From a checkpoint of a small image captioner: decoder activation swiglu, 101725 training examples.
Rows from block 8 of the image encoder, named by matrix and row number. Rows with one number belong to one neuron. Each number is 128 + 32 x the weight over its row's rms, rounded and kept within 0 to 255. All counts start at 0. Numbers have three digits each. After the name is the row's rms in percent of the matrix's.
# fc1: MLP up (encoder.blocks.8.mlp.fc1.weight, 768x192), inputs 0-47
# fc2: MLP down (encoder.blocks.8.mlp.fc2.weight, 192x768, transposed), outputs 0-47
fc1.512 097:163134081111149137134086109148192159124092118070177160092098125203204128100127103113112136085144133072107179031123133112133128096114179131118145
fc2.512 103:131126120140157132128125138104070089081082138111117086143123181149131168101173141138157106149114174138119154128164180141111093125138165101174130
fc1.513 111:119170146154139103103135131096107110101140120113114197103146128131060142212158157173186068114123101163096129108054120107167173156159176127170125
fc2.513 112:143180194111095128136137164125181165125126074122143034139142117156133134066071141101102151127120086090140105158157132120106147149113073100138110
fc1.514 060:164106121141135115151134150113094149097129084116106141164151162097063161103104127128172074118177175116081152166149138173134135089068088112177076
fc2.514 064:168113141098159122124131072064147090067123143185147136177104111204229072108143153116156131149098075122134157130136138127122116137146191103163145
fc1.515 094:132154127086183094118148135151118138157118177148140123090108136129159089184108149140147124089153101133141171098163121138132133089168164126116116
fc2.515 095:194102142152071172113155100164164083154100107129145109160130119146170164051152142147111139184084107091074105159092145171119119162059089159091146
fc1.516 099:137122167185075138187069094127100115123122130145149130182072174103092147087109064152136162141125113168143122151139142088133095124143088071068118
fc2.516 111:147138112074154115105152065179156090125183137126126148149179143145089133136134158161167110138097180168101089077116164095160152083147163166155079
fc1.517 106:148165091068172127111120088129117154106099091138167128113096150105159107130106131133144147162175078113113128104081119084104148206150187144090085
fc2.517 104:112121152115114162087100145150110137117150098159130102162141144136153146099146086205147101123117140135119133107204114146133087141131069107137086
fc1.518 120:175104138126141116140126072110125116134092159109154145088165150203103152156168111103160119193114100114159145154149129101100156138169172174089157
fc2.518 130:083123172137159081158136199180107141136158115140159155147125165043131084187131115159117123083117144145147152068137101134143175090085145064142172
fc1.519 074:173128119112094106135139094135159163135125152105119112159155143132102113106131104102106118116109126181159155056129071104151118143107085130121067
fc2.519 077:154118099098194085209140102107136131115101138132131148123091101168138142134116148133134081109139169012083083132170157081124141167101154142112100
fc1.520 114:072135158163119147149116099156178159099052083084061128148132121154103196112111147126099133119170089184144131136108121124138126109135138111127140
fc2.520 115:185116096047142103200115144103114189132119082157191149111109073159149166118111111100112088125175198122096112055164119139109085122202103065138160
fc1.521 102:172107133145092138161147130094117106189088101136138202145113139098110093098137169118112123155058093141118145144043146179067117137104131132075099
fc2.521 104:080094146040166157163101133120107151151178117150125109162178127136144111146156173087177172105067128146166165102150133136129126096146130131098140
fc1.522 092:144137205095141124106141119070116058096114165145085142120123146178162086050147151155091112084134122137099125134060103160139135107182109145131178
fc2.522 097:125086095149103106082151137108097144092086148140156118175108130134073129143148211095171105137210097119113102141068148134106185165126099088145135
fc1.523 104:161101113142181134086112134105142109078046059165167141121072109065159162152131137105078102098153069165160140121082158179149107149184173224175143
fc2.523 100:155161118125148076129104111076127118146095101159129162192105139167080072107124172128135124138141217079080114141190122152113079172097135108146101
fc1.524 077:155164105102070117123090143075117137105128152154116162161087113129110084180150150078187155123088195107111119067098086137083126138142144154080128
fc2.524 081:129175094109145093081120150122146110158119136182140122147168174107145145094109145096063097150140150112129148151144147175078137146192176153117138
fc1.525 109:072143088085104153125087117144085067080152086127131121148150066098124079140094078123059150136121096132174130142096131159118156168100150132151150
fc2.525 102:081122117135070114107092102144158189184091148202142153146087105138160162114175130142122135120114189102079112181144101106130142109133135149163082
fc1.526 106:133118093169127142089096157170212150128133095135064152107108106194096121121174163121135155125132182072088094143087110090108118199149022152068107
fc2.526 104:141140087125164135149119126117118116082139107127179181108125176096077103123149106095167118073155098163077109162122091102077072106112172122112098
fc1.527 116:112149099157142093141085088114082110113151075107146139152122106115180088087102100102149138122146119182099168159096159135147090097052100063115126
fc2.527 100:155151208170126131157160111060193167178140137128090151138116073160121154130110143101119073131111084111069164146125115090111157131126119088143123
fc1.528 131:131143134163111131128153095144045070142087150164112173120186167116110176086114097108068146146108103163169139171132136101163116108179073123127146
fc2.528 132:118155101043095137138094122179117149150161064159172122177107105145129052157172162139122111119122125107158115075160101183072161122100143145093128
fc1.529 136:157110176110101150147140198103129100097100093093096161136119151094148099138083183098144139131135135105130065137129102189173125070083109110159165
fc2.529 120:070139076159105122098104132103168100166131153142139101161099126133151128097190141103138129177182192148114169143133136122105125129140124173102099
fc1.530 077:172180114129193122118121143148142175102091143151087174123140127082068098137183158112178125112172130135119098097126057148142084127131152141142111
fc2.530 072:074151143105164079155145139099150185147097143158199088152075085143048093172162149133098184149131151131163114132115173081088175142107192094093113
fc1.531 111:141074105137138156149120086117132160116116106126093119114136145114089118109160099099121164128116117123148130090137139124151101166152104153161119
fc2.531 114:049121120127145028153137134099099083107170177128136154120103085118060144152129093130116107139188116150088090114076090162129185076153189102175099
fc1.532 072:094103172149171124128173112117095176089100152098136109101187124135173094130144151089109116162074094093128126149124172158119157146170163122049163
fc2.532 063:142132112170117091120099158165128143125183071089116141117092141124110113093094129125121117130174194139177092120141084099146141175075071140113089
fc1.533 114:106182136132149147081118123102182126134109126108140100115130128101101128074116103108102133236125122065170110175111111069119140084155108123092066
fc2.533 117:139142146102110093115105103147139110104105054125147138081123112139172134145131210165128137102170097197120117130102144110144086184110126194086108
fc1.534 100:157131104121156112088138149134114136155115109119177106105118132135164094084194129144179118119106121171147121099097159121148161098099154117106091
fc2.534 089:132197104119156143136132188162101079096100161110162094105122106166127096091122144176164122154167146183094163124142108145132128171140122123142087
fc1.535 100:106101173084154140120135172142116140116125111092040180113173081109128148080143133107126118121123098118104149153120204125104065108101070121128140
fc2.535 092:175186190113095124154100169074133141162096160200186124136151109092164097158162127130152117104162175106104175153129096103149113132149120128134125
fc1.536 017:156118178128156151138115118124152093089158140105087110145094125055107201138113090059097139165129166161184166106162093172145105120093121127124077
fc2.536 018:170124138152133087124212120121113117116110152149133143137141098147106075141129127125129044125138077112139123096086131102066126152142128163175143
fc1.537 110:135163156135118151201147087157053099126072121159123087134108134158130191168177145129132157139151103118149152125100142052145083115112102110053140
fc2.537 123:158146118093153103115106110088118137130150137096124084173096103153108188136095141092164069137093139095102125140143074147111124166157108113134140
fc1.538 070:199163167137110168078164170073120114192097126142132156103083152085143136170113165119123122164084119093167102214100078119145068171036195110130129
fc2.538 065:124143139108169148109127148184090110069149133123108098200148156126071149130157128050145127162128075123136099140181089120094172072104130185065115
fc1.539 093:103072119111093220088157158154150111116202104098121107135147157162097107092134140127176144133131155149152161173073142141134142138138147108163134
fc2.539 104:123157173125078110123120088062103052130106148061175138094129096140121118150076106103198176103112077161155109121145058129139115096171139102132093
fc1.540 100:137101167089151161135127099117133141135179071142103071156150143142186207147098148180176126112121177124144114116073096108131135075110123039104124
fc2.540 105:104116164133104105165198094131162107084101212138090155112177125151128111078084108130086166117116122159097102097158129079102131169128092114134129
fc1.541 089:150070102119176071127075087104154125144110136112130147094110163089161122112164197141145119143162163127113121133157143139143122118122132113180111
fc2.541 100:139101149083134120156192160073108081079092149141068144109130076138107104161131092184128122099114169138077100149157105121141155111151134148122141
fc1.542 067:150095110075166152142102129118171082147154089236141170126175239090138110116119115122103115125090128134156205160127131149155100113177170131137107
fc2.542 068:128138119093126137180109120109106127070124149111109128149091119140132118075125148090078113166164170103166126192166187167082104105082164124121175
fc1.543 097:165064146175156071094128155126104099131140143172119092057178128083162116121126183146115116116182135121118160181143124160114078103120072108098125
fc2.543 100:139118110135104111140208137140076153120099075117098151135120078142102114050143129123124134058162186082153132059082115163174145147142133236138162
fc1.544 114:137110116174102131085135164139134077148093158147128124073104156201137124077165077140085143100145159148130111048106118145086136181098128147126124
fc2.544 131:135122142126178185103147129156103137186137148113095180132134114071123119164161095036144140101147113092175110117122078126173110172132145103117173
fc1.545 054:063122174118146136079180083110167113136139165087080133098047180084114150147114195111111077107143129097151119125141110150177171150141059128119099
fc2.545 051:140117040116096128168112146106120110123132099160178141168149095156044102104159103139147168167136091090116143123126143147124137136046106130122135
fc1.546 107:133139170123125108125182114172152108164148124163153124123145142097131193142062050106039160175072097137101134114073180123094086117084102136197140
fc2.546 106:074143161105169077129087160169105134155075121088081148137102119144103141153088149143120061100139086077113066115112173124114112144138155148128119
fc1.547 089:180109154149102143128144102111139147108151154084139169098059086152170132145111119076171125133093154162137151173128131069185074162125097074110122
fc2.547 088:162162127131117101143158191131149170130146108101090143147188146044082141177128117174189163095129099146133168138097148141097209098050169186127167
fc1.548 072:177197085134137116175075139133135132162159081107143138136141187077116111132152138099108142136099072086199122130158153101099132094067122050115109
fc2.548 079:116128093071153180182095113152159175131154106179072116190139134123095084185073104039170158117105168164156114124142119118162129129165142171093213
fc1.549 109:127160128110153166144093184130174098125086119121134069160137119145087177106084154095074089180117144139158084173121138174158147173138125145125106
fc2.549 113:089117144169110125092144104183173120129148194049137128124129142154145167108164083166161134057136170125109135065175095119148129132138147127167130
fc1.550 110:110104104148159106100122098108137076177100160151121115085064174127148184144100164193101119115064104147156198193098132116097174118168094101170156
fc2.550 110:161103130066133093112166167171078137129143149128140176127101130110117101119144152166123124095089126134028162107181112205105123144144109131119113
fc1.551 115:119114105106158138091127195083118130102104135078142140144168118202163108121150101092079106111072126115109115126155070129147118059093098139140157
fc2.551 120:153099114130132173142110132167130165103137178157115089127057112127068126163154134094191114161112161175161159121137082107077182096102143201071103
fc1.552 102:112137140140114048173134124078145137120084092099121061133116119070128129089135145140104144102179160103142132115145107060121139089175108118137129
fc2.552 079:101161135137074162183196148089102117096123122132188120122092183178159106114128156199147154142122158156143105128143151071088159154088060097104125
fc1.553 063:184127120116103068113147100169113115149129108151123128132137119115108144099106114092116103132130170172145077133137128154167079127086154120059147
fc2.553 064:068125128117162145109082170120113069132116175125125110129181096159126163150104091149039152165111128123131166097108134130102153109162124108136177
fc1.554 108:174158125132058145154101115109126117092188081167168187079181131174160151171178086122143158132086122041128135078098152140118165068143160130115155
fc2.554 122:144065140081102123140168145114101141109096173111077122105120127030107126077152124114134064140089178178156188141125091174129112109151095128143107
fc1.555 080:091152137093112102105084108131143109131086130155108164095104118152102135133114127095100105121093131121110145111167132081110155128113141032148119
fc2.555 079:176111115160101129142100108114106113129135068035146179144190151096087145103141106188113170110129091138135128100073145119147141160125130173128128
fc1.556 064:110122156086171117095102135124157150088069164166115091123100093130106105090115110129137151156171175104157189151103194141125129118179100130146141
fc2.556 067:155119067146131111141183125179139126104197112114178097120128090065157091055163116164091119144154073167151087117107105150129099099090130149129125
fc1.557 113:147107198116147157147158096141134147123144127095116144144102175171111094119107161123100142114130096149111150122147112106108114147087144130083098
fc2.557 099:099089133196101131132124146104081157136120111147167160094129148100134150081148129089131100137106163104108159118091117117128142139063184125123152
fc1.558 102:178108113127160122079080137107234156123155121076138159171140170068093095151132124102110135094142122072115122154130113112165100152112137133137083
fc2.558 113:095137184141104114109135093096114145106083156191168110133107098160138078121167122190054205176105093123126145121168123096114094090174177131188093
fc1.559 093:180134100064174072089134110160151119122102171108168190086146106121188140117093082093119173142129080071187190158161117175124145153140031131112094
fc2.559 094:131124140089175144186141150127123133092147119100090122062105121160123183137144098090126043116123180121169112073098104138101073139117159102148146
fc1.560 116:190126145102107188116156100103159137145131165217104148139119118140104117118121145111065187168150131100146152156139118110058144146138089094135047
fc2.560 137:116106091128114134115130105140078099144117137117105162193155117058189132071147078045157145134187156154099162079156081156132112133170132161153130
fc1.561 097:120104098130119081109174083116077139125126125173172202096137153176139109121159139169150132119057160100102196108116106129089106156112118144142152
fc2.561 098:163141132149093124154232107084104143129118138111177125133137094156127136091093118115099166077161075136140181096092108203174159167120163116148113
fc1.562 080:059113153098161123111101183115157116159143122214133155076169144131135132085065150101090137103107150089158082115151119162184142080119172206150173
fc2.562 080:117177095201145151162168097134130113128170136154163186098111116080116129116158116129125118122196081116154128144139143097159152126056056146117139
fc1.563 096:145161157161141130119171100132173163191183117139137136166099105154128149106097122175138208166116149165137107172081111129120101124144123086132098
fc2.563 093:157163134108184079141080139104157120084103175197118073134095119141089128094086117151120092076140117152095154101075078118136117087124142156127152
fc1.564 096:140110045121150115090115100117149059132103087143174093160108184161119159095040095089153138147125133061148159080153141155042083194174133101137094
fc2.564 085:114105139102118099143118167141110113077157159154096157136135074066108104144116186136084126027102141116059094185167111089128094121079119133167109
fc1.565 102:144150182114121077173111108088193139127108079105108116139167179096108129079087064129176125127123133116193114178092162177118131092177110119096106
fc2.565 113:098061183131165164096120107150130131092183110146098131194099073183122127180166191112115157086126089138118149110189107115155095070138094079173116
fc1.566 110:209134154105118124138120132109115125154136142147093123150166114113105150223123129128114128073129129085055108126164122110183108118131181114133128
fc2.566 109:092149089120124112134119124194161183129113146120149086157107111142117125056129169123163168194125117163164070152176130194116103117148105163114102
fc1.567 110:113125126099122087156095064093127125140063111087098126140084096139159128083116101159156130162218142136167099124134092105138108096154171127136106
fc2.567 108:161113182112141177085076155165064170095094133180160102086102058133116145129157159160127142119093103104135123107148114167110147158160117131152175
fc1.568 103:185185113162109148123105126093162126113077169056107141063166136126150159107089122169128102109163104118117120064104091098121111134133109121156084
fc2.568 108:081159084130167116165120095110132117082185114162123115206147129124176156176112187111116160135070171098125124117137167152189189098159137156156089
fc1.569 062:122095113120124131145092100106151141145148136158106171161146055115155118169105077126038146123118135131167133095123024058149163141160114094093167
fc2.569 062:139081109181167126171114082120075125143169072084101148127118136083050113098175118100146120159149097167163142099115123137121203109091169137128160
fc1.570 123:114147182109171152151163061103134172137120148090180138087158116150140099161124156087112125155125193143123093137169148109143137197132202157147129
fc2.570 151:149128092146120124109110102117112125162131109162156160140094163101107180091068129134135156132096096144160107178105144051115073164152096105140105
fc1.571 125:133124129126128109078176137154127150104143106137161103069113146171079163107109120106107113134125164094100085185185151133147108148185095164113147
fc2.571 128:097115105099169137149081156130181174143142129094130166095166077132093110165145179163114131182110077141141104139159032134113157108121185117110108
fc1.572 093:147105111171164183070131177100103117109065147103134097179138103135062174052126152114133194108164178083146106100109201110153168129177123102111162
fc2.572 089:166067054114104091154105172105134155193155140147151185169100125134102143117137143080059059160157167087196191151107121160131122109142146097112131
fc1.573 064:170152160089113129106131193080113110176167118136063130136116170088137121192143088167131111192127128113123112085077181132103096187149136052190143
fc2.573 056:157064110157112116153166154191166152123087134133202165115135090148127095099156086138203162106173128160135182189108075124179149118137129164129108
fc1.574 091:123107150181134109147111126143133110192107102129063106101154164089117188143134131135131164088125172117089150159142166126119121115147144148131164
fc2.574 098:095138081164141106131105103111103091097170169102128120172132108139161067161106141103122135143108154156174116167110164150112108114117128133117112
fc1.575 079:095096042128124156103119150103130079059125194135116173120172114101107136117137069124113028164157148127094128112136077135169170111128192090169078
fc2.575 075:148109155135095137104087093163134111065179112068142068124120119087122111114159086125096150114149112137080104108103141127173062139137069150125136
fc1.576 100:166155107192074121188121125116127115174093158106109094123129127107061132101193121115183145078130120132171133140099117147143106155183149152140162
fc2.576 106:102092087129146098177170113099128127087148159099113125167152126081109121135110109174145091144127128136100110148149170084099085187111115089090076
fc1.577 091:155171088169187111189132107175108129114131107099187092165144142169117169131145182099165160161156167179126139160120140133166080187200163144141149
fc2.577 093:098067155104164149128210148134115151125099120156130108133099090096125105172097199153125155118109159092112137058155140155065139161149113082100134
fc1.578 118:078121101104106147142119132086121148138153102136097116093135156176122182118085142098105150132170129112141052166073115147103137142083112111199112
fc2.578 116:095094161105188156093082159136112114134107177129144136132092172161136089136131119182175104149073170177127161123133196154095161100149126152134146
fc1.579 069:113132129194133124140081188078115149130128151106090125088112166169187145142118169154085182066088084117160110138095130078126122090123106135096124
fc2.579 074:175161142120144092144066126091106145125149192127124142113148074070118165164148112085173118102190131146145045169110090109123071187193155155169130
fc1.580 116:100091118096114089150060119121086184096116181190126142090136092143134112122157087143112181158168150059152104119098155120161115130113110129139118
fc2.580 116:175179128151138173088151110174171150112079112095187102158068145096180106154053152131090103070129085098191146145121119120073153102151177145130133
fc1.581 095:145198156076134081101142097107148163130151103127119148153072158123174099156120131097138146067149139153137132154103139159149097107130165103142149
fc2.581 104:140151177144137152115139152117127133102104117120115106113122143145093098118139080161093105149068099172110167164193077142112135124233132127158153
fc1.582 095:169152121170143130161124106127050133138132181121181140130124128121168117067117141114089162129172079130117062105086127119100043120154124084140065
fc2.582 096:154140122173126109119186063125121101119093080097140108125104106162129202163063141103094138117127060121167172118091069155143127127077090156118161
fc1.583 064:091191116166215119141137134143114115179143149158165114081072114102139177136112108077189091130129145092177090123169177130109185136104127158104118
fc2.583 059:156142110135131129159105125110140118131131174118129121104141099074076096136109202159126111166143117200144137126087079151145064141150129151143142
fc1.584 116:130123092121077105099197069160121113175142108125151102056109133119158108134107135138164125163143113094129032117104090133159139127077116125153171
fc2.584 112:072105192170105130124164135096168130109143086129135158123109121068100126130133061151146082155094095099172115134183100113082196123201125112153109
fc1.585 056:121167149114123057119139080142139169125110143195099109186131104207098168103090094160144171100107161148090133074142197078158152078102133152118151
fc2.585 053:079168144191143097148087121118145089117071095093098118176156118185159113081090128140129145127138111144086066152121125114080164103144101163170137
fc1.586 107:184141192157151103100101137123111128138121140077148156164165141168139120136079138146134125127187162097126115079122173134047172136127125152129176
fc2.586 102:098091110146165143113108105111147131110083106112125137104120112106125154141104138094169128149150144153123087136132147095077103192105160134159097
fc1.587 058:080137124128161136155154115106131134120141142159195124117057173125142115118104162153145159092098176070139102170123085172171125122189098172154127
fc2.587 057:083148147138143095190180145173115114086067109133146153085163112165082103133123095113096118119085090153137157165179123148142125131126161124122207
fc1.588 139:128100164083154145163092091085144105168152129163078133135125139089181062127102155142145135181167203131166087150161110152130082092139093079158192
fc2.588 120:123114120131096105126188149145114152123110132086166115111175088110136170122177083136094163138119175093099179130134161134139150077133126108099117
fc1.589 121:171186159096137052070120134174140153187140134176161150126153170109071116119154092156152128090183147116172190066129118132135149149147120094134160
fc2.589 121:086094127110138157133134101062141100191190180116127183141177116108139176128133130166049169167124124095137165152162131129158147135138162097138111
fc1.590 106:095153218138142166131108127180146114080125084126128080111182126122065167150145082105157110131118134119106076135150132099148134108118073146115154
fc2.590 091:139173141158087105176145129088137142148101110164151154136170122111149112136083176191125057123139142091181115093117072111134116154107147135103148
fc1.591 091:142097093128119058165102099075128122079187069076148142064123141128182154124159150113149107097130095146151104136095092145193070142124093101124097
fc2.591 092:155121131095126147065102175148094090103089184181072158183136104108126147096121152122150094183053141164106156083138158111178092119149128181129097
fc1.592 091:110129147153115121115098090183058121139115101097095098200114076111148200166135179115104137144117170131135132056125098078187107162114156144164198
fc2.592 079:191076155094152137143178168119088104106090134162105092074141144199086122157119133072121106182141123092124134121131130141060153129083124150145123
fc1.593 105:115137130154105098140136116061093152186112102093119108124182144130114111161122122092122125222203111116136120113075148143092108179148108200110122
fc2.593 119:144127109159165067115131126178106074094099156131109145138136091106080084148113124085157173104030109135119151139096155141162176149120141162127135
fc1.594 095:147130110107148125090134120161167165156061166156120147043116127116120088087165159103093098123172106144149122075086132161139163175160134053060123
fc2.594 091:088125095130114167125109109067143080134136169189140148150176119123067184105113120151135130224100164150111096164152148118177116109205117112160131
fc1.595 065:138141121142117076146151122165134111099125194118132119063117137146134151103169124121102161089074122125076119062133086110069142129132152120148067
fc2.595 072:218107153128146088143138101097103121111097166098114162127171157079131110114166162115179112118072165099064142122072134137128123097127105092159079
fc1.596 092:160157139100099135110091160163091100127089116163125155141127163122164124090113149185123141104106048110077146180138121107046115155085165119099125
fc2.596 090:089084151163184164126136122097178098094179151082135089119115098133149062156130101105118107160106182180077148100126108085183171117105186104159169
fc1.597 071:169133122138144083169070125102074123124100116071060126150122122141150148114076110114116137094160130109145122128105122126127120091162133085126123
fc2.597 064:167125110060170174104144169123138115110155126094122147093146128118140105140161128102081121229135164168113133162163156071087156152043160153131138
fc1.598 098:113159066100141139115128123139148144125103117141138112082149086023135108143117063135165059129137161087110180114126096120137174095142049136105132
fc2.598 091:152160146192074156120119106144088123128106124144098066095103179117129152169156178131107134151141068127085105084120170130110179144126153118136085
fc1.599 101:118131164168128079140116128155100057161119123201132122121102119147114193147097098082140141130156185149156073145186142110172088160148077165121144
fc2.599 088:125147112174159095153076163117141132140147165052097133150198171154124108116139107150130116127135131097042074090146149096102141128117148168207155
fc1.600 099:129094086144109163126153076119126090151198082154064193090146140135123103170152140170113155151097157138186127091153077198145158119135102097100070
fc2.600 095:087097129131095107152177138146083089075049127151150069133087129136143150146144094097174172133200098124144135135169123161128153110178109162179150
fc1.601 120:179117093193092240143169058140099108115115093181176141133104127102144116132087116185194139102114100058077131118157136128141126112095113062127114
fc2.601 118:145126190108097136147147104135108152131121134182104154112157136113139092157122153122120145155126079181132159116063121115064140081150207116152112
fc1.602 108:140173175128115149095152129128137147114098175120080207097122079144114086129137154069123088134140137178154135069089151147131176112124118067138131
fc2.602 111:155157062176174184146139151091111190118119088130135155118098148131135059127126135168134125207088126117082124175105136124109077158089136156178183
fc1.603 089:091187094146131113117144154174123145164128114123125107126118136087100078119102147117061188160101121106136087121152122076101054160230112121120125
fc2.603 079:178136130131193110111097161141103095165070113120094100175195071082099113077159165075159151119127139138095140126152142162125193151111155084148139
fc1.604 119:160149133151118097097102113126166112142147063098142089142130150124128094067175178147116126151129207118099169122069138115174161162127090109065110
fc2.604 107:127099117158109101149080156154100184144133144103145105094174087126089085105123108161109168158097144188108130063071101112144218114128125110109095
fc1.605 086:194141158160123141101110106118084084188190154134163129147119107081122141180139117098103082094106073140130122137152147164167100106176104097160115
fc2.605 087:078102094080112156161131164162119114115160057135089082159131163117170169106108115179165161198176104138129107133104112115145117170111151157118126
fc1.606 127:097125121157118145150177074107140077119139075142086115087115131133071087162116097085103155142125111154137132113089083108135104105082052107141082
fc2.606 109:164090116182138148152119144142139075125132112113187098069128087156082077094090107107096068063116172172096140092072112122179140093171141132105089
fc1.607 076:123177129143137127085119096087110115134152113177116169103096122075109131085141125149020127145096138097163071150115156148169135160130141085119118
fc2.607 078:152119123124179100170120142121145128123163092060129164137136081083140077165120149088170087164134119123143132070116092083119144101097168131146096
fc1.608 120:119111129154160124129131133128140149100133157173151118146136146158117179115143098059111193158138169122119187133148122160067078144078129138083142
fc2.608 135:151131083074125140107126118109126119135096157104091104109101083076186141118121167110077148087140134173124074141149149097157149113159034131105152
fc1.609 098:136121134071123112160163134153103187144123118126131119117117158146125081110176137142167121134117086132131154106028140169030148132122211140131085
fc2.609 107:116151129108094069128114123173123127102156061105155169186127133130152171126079084130107111161136144082107199048171155135183144121165135124102164
fc1.610 081:112115173142112156186096086150110082197125125176117090094138158183126108158141138064130117078136119145124088115129106143129147196136073193126079
fc2.610 074:138121082190105165176126122107167131118118103185098102137084123111124127166122134213173099141068085138133171115084064140085095103132184076122076
fc1.611 054:112101145172147114168142183129159157138119184120162115154145147140124091150146094098096082177106083131082172120097111141104187150079120109125118
fc2.611 053:149160152089099172120193103106132150129131161133146091134141109128135106079095102178117135102137123159112138094124118143123128093140182165131127
fc1.612 097:180118109109174170123114076099074123170159154167116148136124156142140123143077144118080082195141188077076154129132140156147115131069140098103176
fc2.612 098:123120097150106122119107134125129120114110123086072127106134101124066151085119149079148145092171127121150066115198121155150162103160139150157104
fc1.613 092:091097098150107089110150147158115153176189068110176074107111109142097114136120185137122089134140135135169130184114095114132073164149161106170132
fc2.613 092:118174082160103146114147068147137161170142087115113105145108159149100085098124057108107121134125086117135140107144114117173181110094220082068159
fc1.614 112:108091119153100096112146148139205106076126118095094142128119083130136143122161132089192106126114050065136146127104173134076074152115132072129149
fc2.614 128:155106115160164138121112147144097087105144124127097111124168080073093123161147125145114143115118192153080052144173097126178152175149151103162189
fc1.615 112:120109156190107086101121098121086106147071099164042069111109124159124115103125077134128136116146118145092093121098137136095087134153111122114164
fc2.615 115:082123095150135204149090123133128175115145109134196188143121114116081128103113163132155159143133152112070143118143098116139097127139140099104159
fc1.616 101:164166121101115120103116099153121165113129103102166104141183129118090069123123165126092176112156153102094141072076133078149113086126116064117193
fc2.616 096:086084136197157176157149167115138074104145088104094169141133119138094145104137061097147067111132098161099135133189106114180187134138145148138186
fc1.617 104:148094083088123127085114109099182147145094116125208121085128138139162123107139092044176116109184173135123145147089085138131149136123177111102088
fc2.617 098:094095128100141125145144145173112083118163117116127143116136125122139155079115128149141082134087099127105171103120192087145112149134133090125115
fc1.618 162:155098103071068098083140077066110169156097092094131047169114187111108107177169124126148159161182173143150189148109119126107073127119120182152150
fc2.618 152:057088076104132096130131131127161082145133181111172152084134119165143115153115110135144131139156124144137156108123137078195192171112120142107149
fc1.619 093:071116146127144111138142195090116134140155134155153092092123155160086140168085150102105172042111116167113155095116138193137171134096140107107095
fc2.619 084:101154104178086141127119096106149154184149125151138126097142081103127050106121102129114118088077101126129131088135083138152126125100126142041037
fc1.620 104:098163116126123110197140141166149096152121143094138115092162145147141109083072142146074133096136108118119112146109143095163135076171110199121106
fc2.620 116:132128109079097153132192137126161138134176146178144104129158061072184117179173078135096135130169143128120146134069125151120085139139112137164100
fc1.621 111:148066100158155095120108081071192157176095073166120125150097177144145142139136106077145129106158164113211105118182108086135139090112160097127163
fc2.621 098:116109177103103103117119178170162124168105124079133142181095077139165122124118122130111129075109088132101210074104137089147135118147117150138107
fc1.622 124:161129135167082117158124061097102098145110076137120102098133066098113144192061117060122083156156129066109175100130115120149098163055121133105125
fc2.622 127:140144108021139086078164107120098165130123164162169138151152083132155115149136162085124078093125162084151139131160145094115130129142081110113143
fc1.623 109:148108156137089150132117114147089162122175149140134162112173185107112142105095117199134092183100160151137116136135131151120160091120101086086182
fc2.623 108:158128095093105159208100174160141091105142140115148092194177136132085110096110152099104161121116121146120145113082143129108126085125151111158095
fc1.624 127:075147083101120167158128165218164156100137149095155132095097160125096167094118122075101174139126119175194155141165123143131095138117077123182135
fc2.624 114:126115082106105070111133163101138096101148154089136128194135114089135099106134112039127083139231149146131134117097160077085109154174166148139144
fc1.625 094:129144131143162166114110121171166092134122122162135180126064123156118159133101126213120089045131138085176093126165160116157112120124144148133123
fc2.625 092:154109247142119123053122134103111183128139148155053110189162153119168132138112106156104117167081133156128130125120128134100158130106142134169125
fc1.626 084:130180128071107174093114150127088108141187102193107157147199143157140128115113143073088135137123139069163105141098170127098118147125067125180113
fc2.626 091:128054185164085102144120151118081145095155144112157186159146158081118107108153096173154143081170119136108139134118081121128165175151098189149112
fc1.627 124:117150141129147126147167126141137160110096131115134080153096124093094186111086156130117114132175133118110124090126098165119151137202116102136076
fc2.627 123:228096119106066164198101143088157100125122063116135135132090169198114154104170162137139124171106127116159179125078159126127113171096122137166149
fc1.628 089:076158124152092094110046155115127156127076152135102130085116146196126122127122116085088078163099192130126106109173132056123105151133171071100113
fc2.628 094:098133150142081151134157121163164139087164158161093149135129077107132146173131098085112133134169068149206149172125141110128168111135092065157128
fc1.629 081:111173138101152116112127085129100072139129088081104112107124160137134117125140151150127151175104081146097088083117125122207073131108148113134169
fc2.629 074:158169115091187137122089114106117088117101160122159116168111107179119128095147176111107164134143156142096096175083109137115143193077142116119090
fc1.630 087:123188096116170143171159118113114141116153159194057096127148116089120085126052178098149083155150127094116131131066107085142121144132171158159172
fc2.630 086:111106118191144110077104094088176122119115114129144140157137129116102081150133091100145115061212148110122135133128122071132114151138129147164133
fc1.631 134:127143037127155105143075135113137101108078177140066157156123150145145108089206136124102066116096085120127170196110105107105145107121137074106140
fc2.631 129:092136143110100146134134083128131145149160078151156099142131094141109146168161120118113029125095123060115164174155232150123142178088099167158140
fc1.632 076:139146129125101141106131068141133135097146102123129153089152172130119102095121130135170117092114100128108177209156175127173145111148144129128164
fc2.632 077:151154147180148101167150084043098114075094210140104086160162096179083122116172072142104117140088083141129137163123096093095175137177162114164119
fc1.633 145:136148148111144099135123128112110091124133169094110172078144141135093112142161172121127120110104130111119150115131096113050088166101129149104112
fc2.633 144:105083091182106099122108078161155149168110107202179125147067096165111156145168061146081119139101123099090127148132089124140152154140136126117133
fc1.634 113:086168103083170127158074137136149153109064174128120153118095142153113088123133168135114115156076057112086172108146114142084141169153172109110146
fc2.634 093:101083171145132118127113041093189134135113100180170114149137083122131140138135158099102145127092159142088132099131144154080103195134161120150125
fc1.635 078:123140093128143144113118092092154119159147170179096158165097128132156066179101152134208098085128107153126095111133082124099064124145140157092074
fc2.635 083:133146137122145118109170120132126168141101072174118104169111117126081122085107103136138130153089113083144175163152156145114111143131169132118139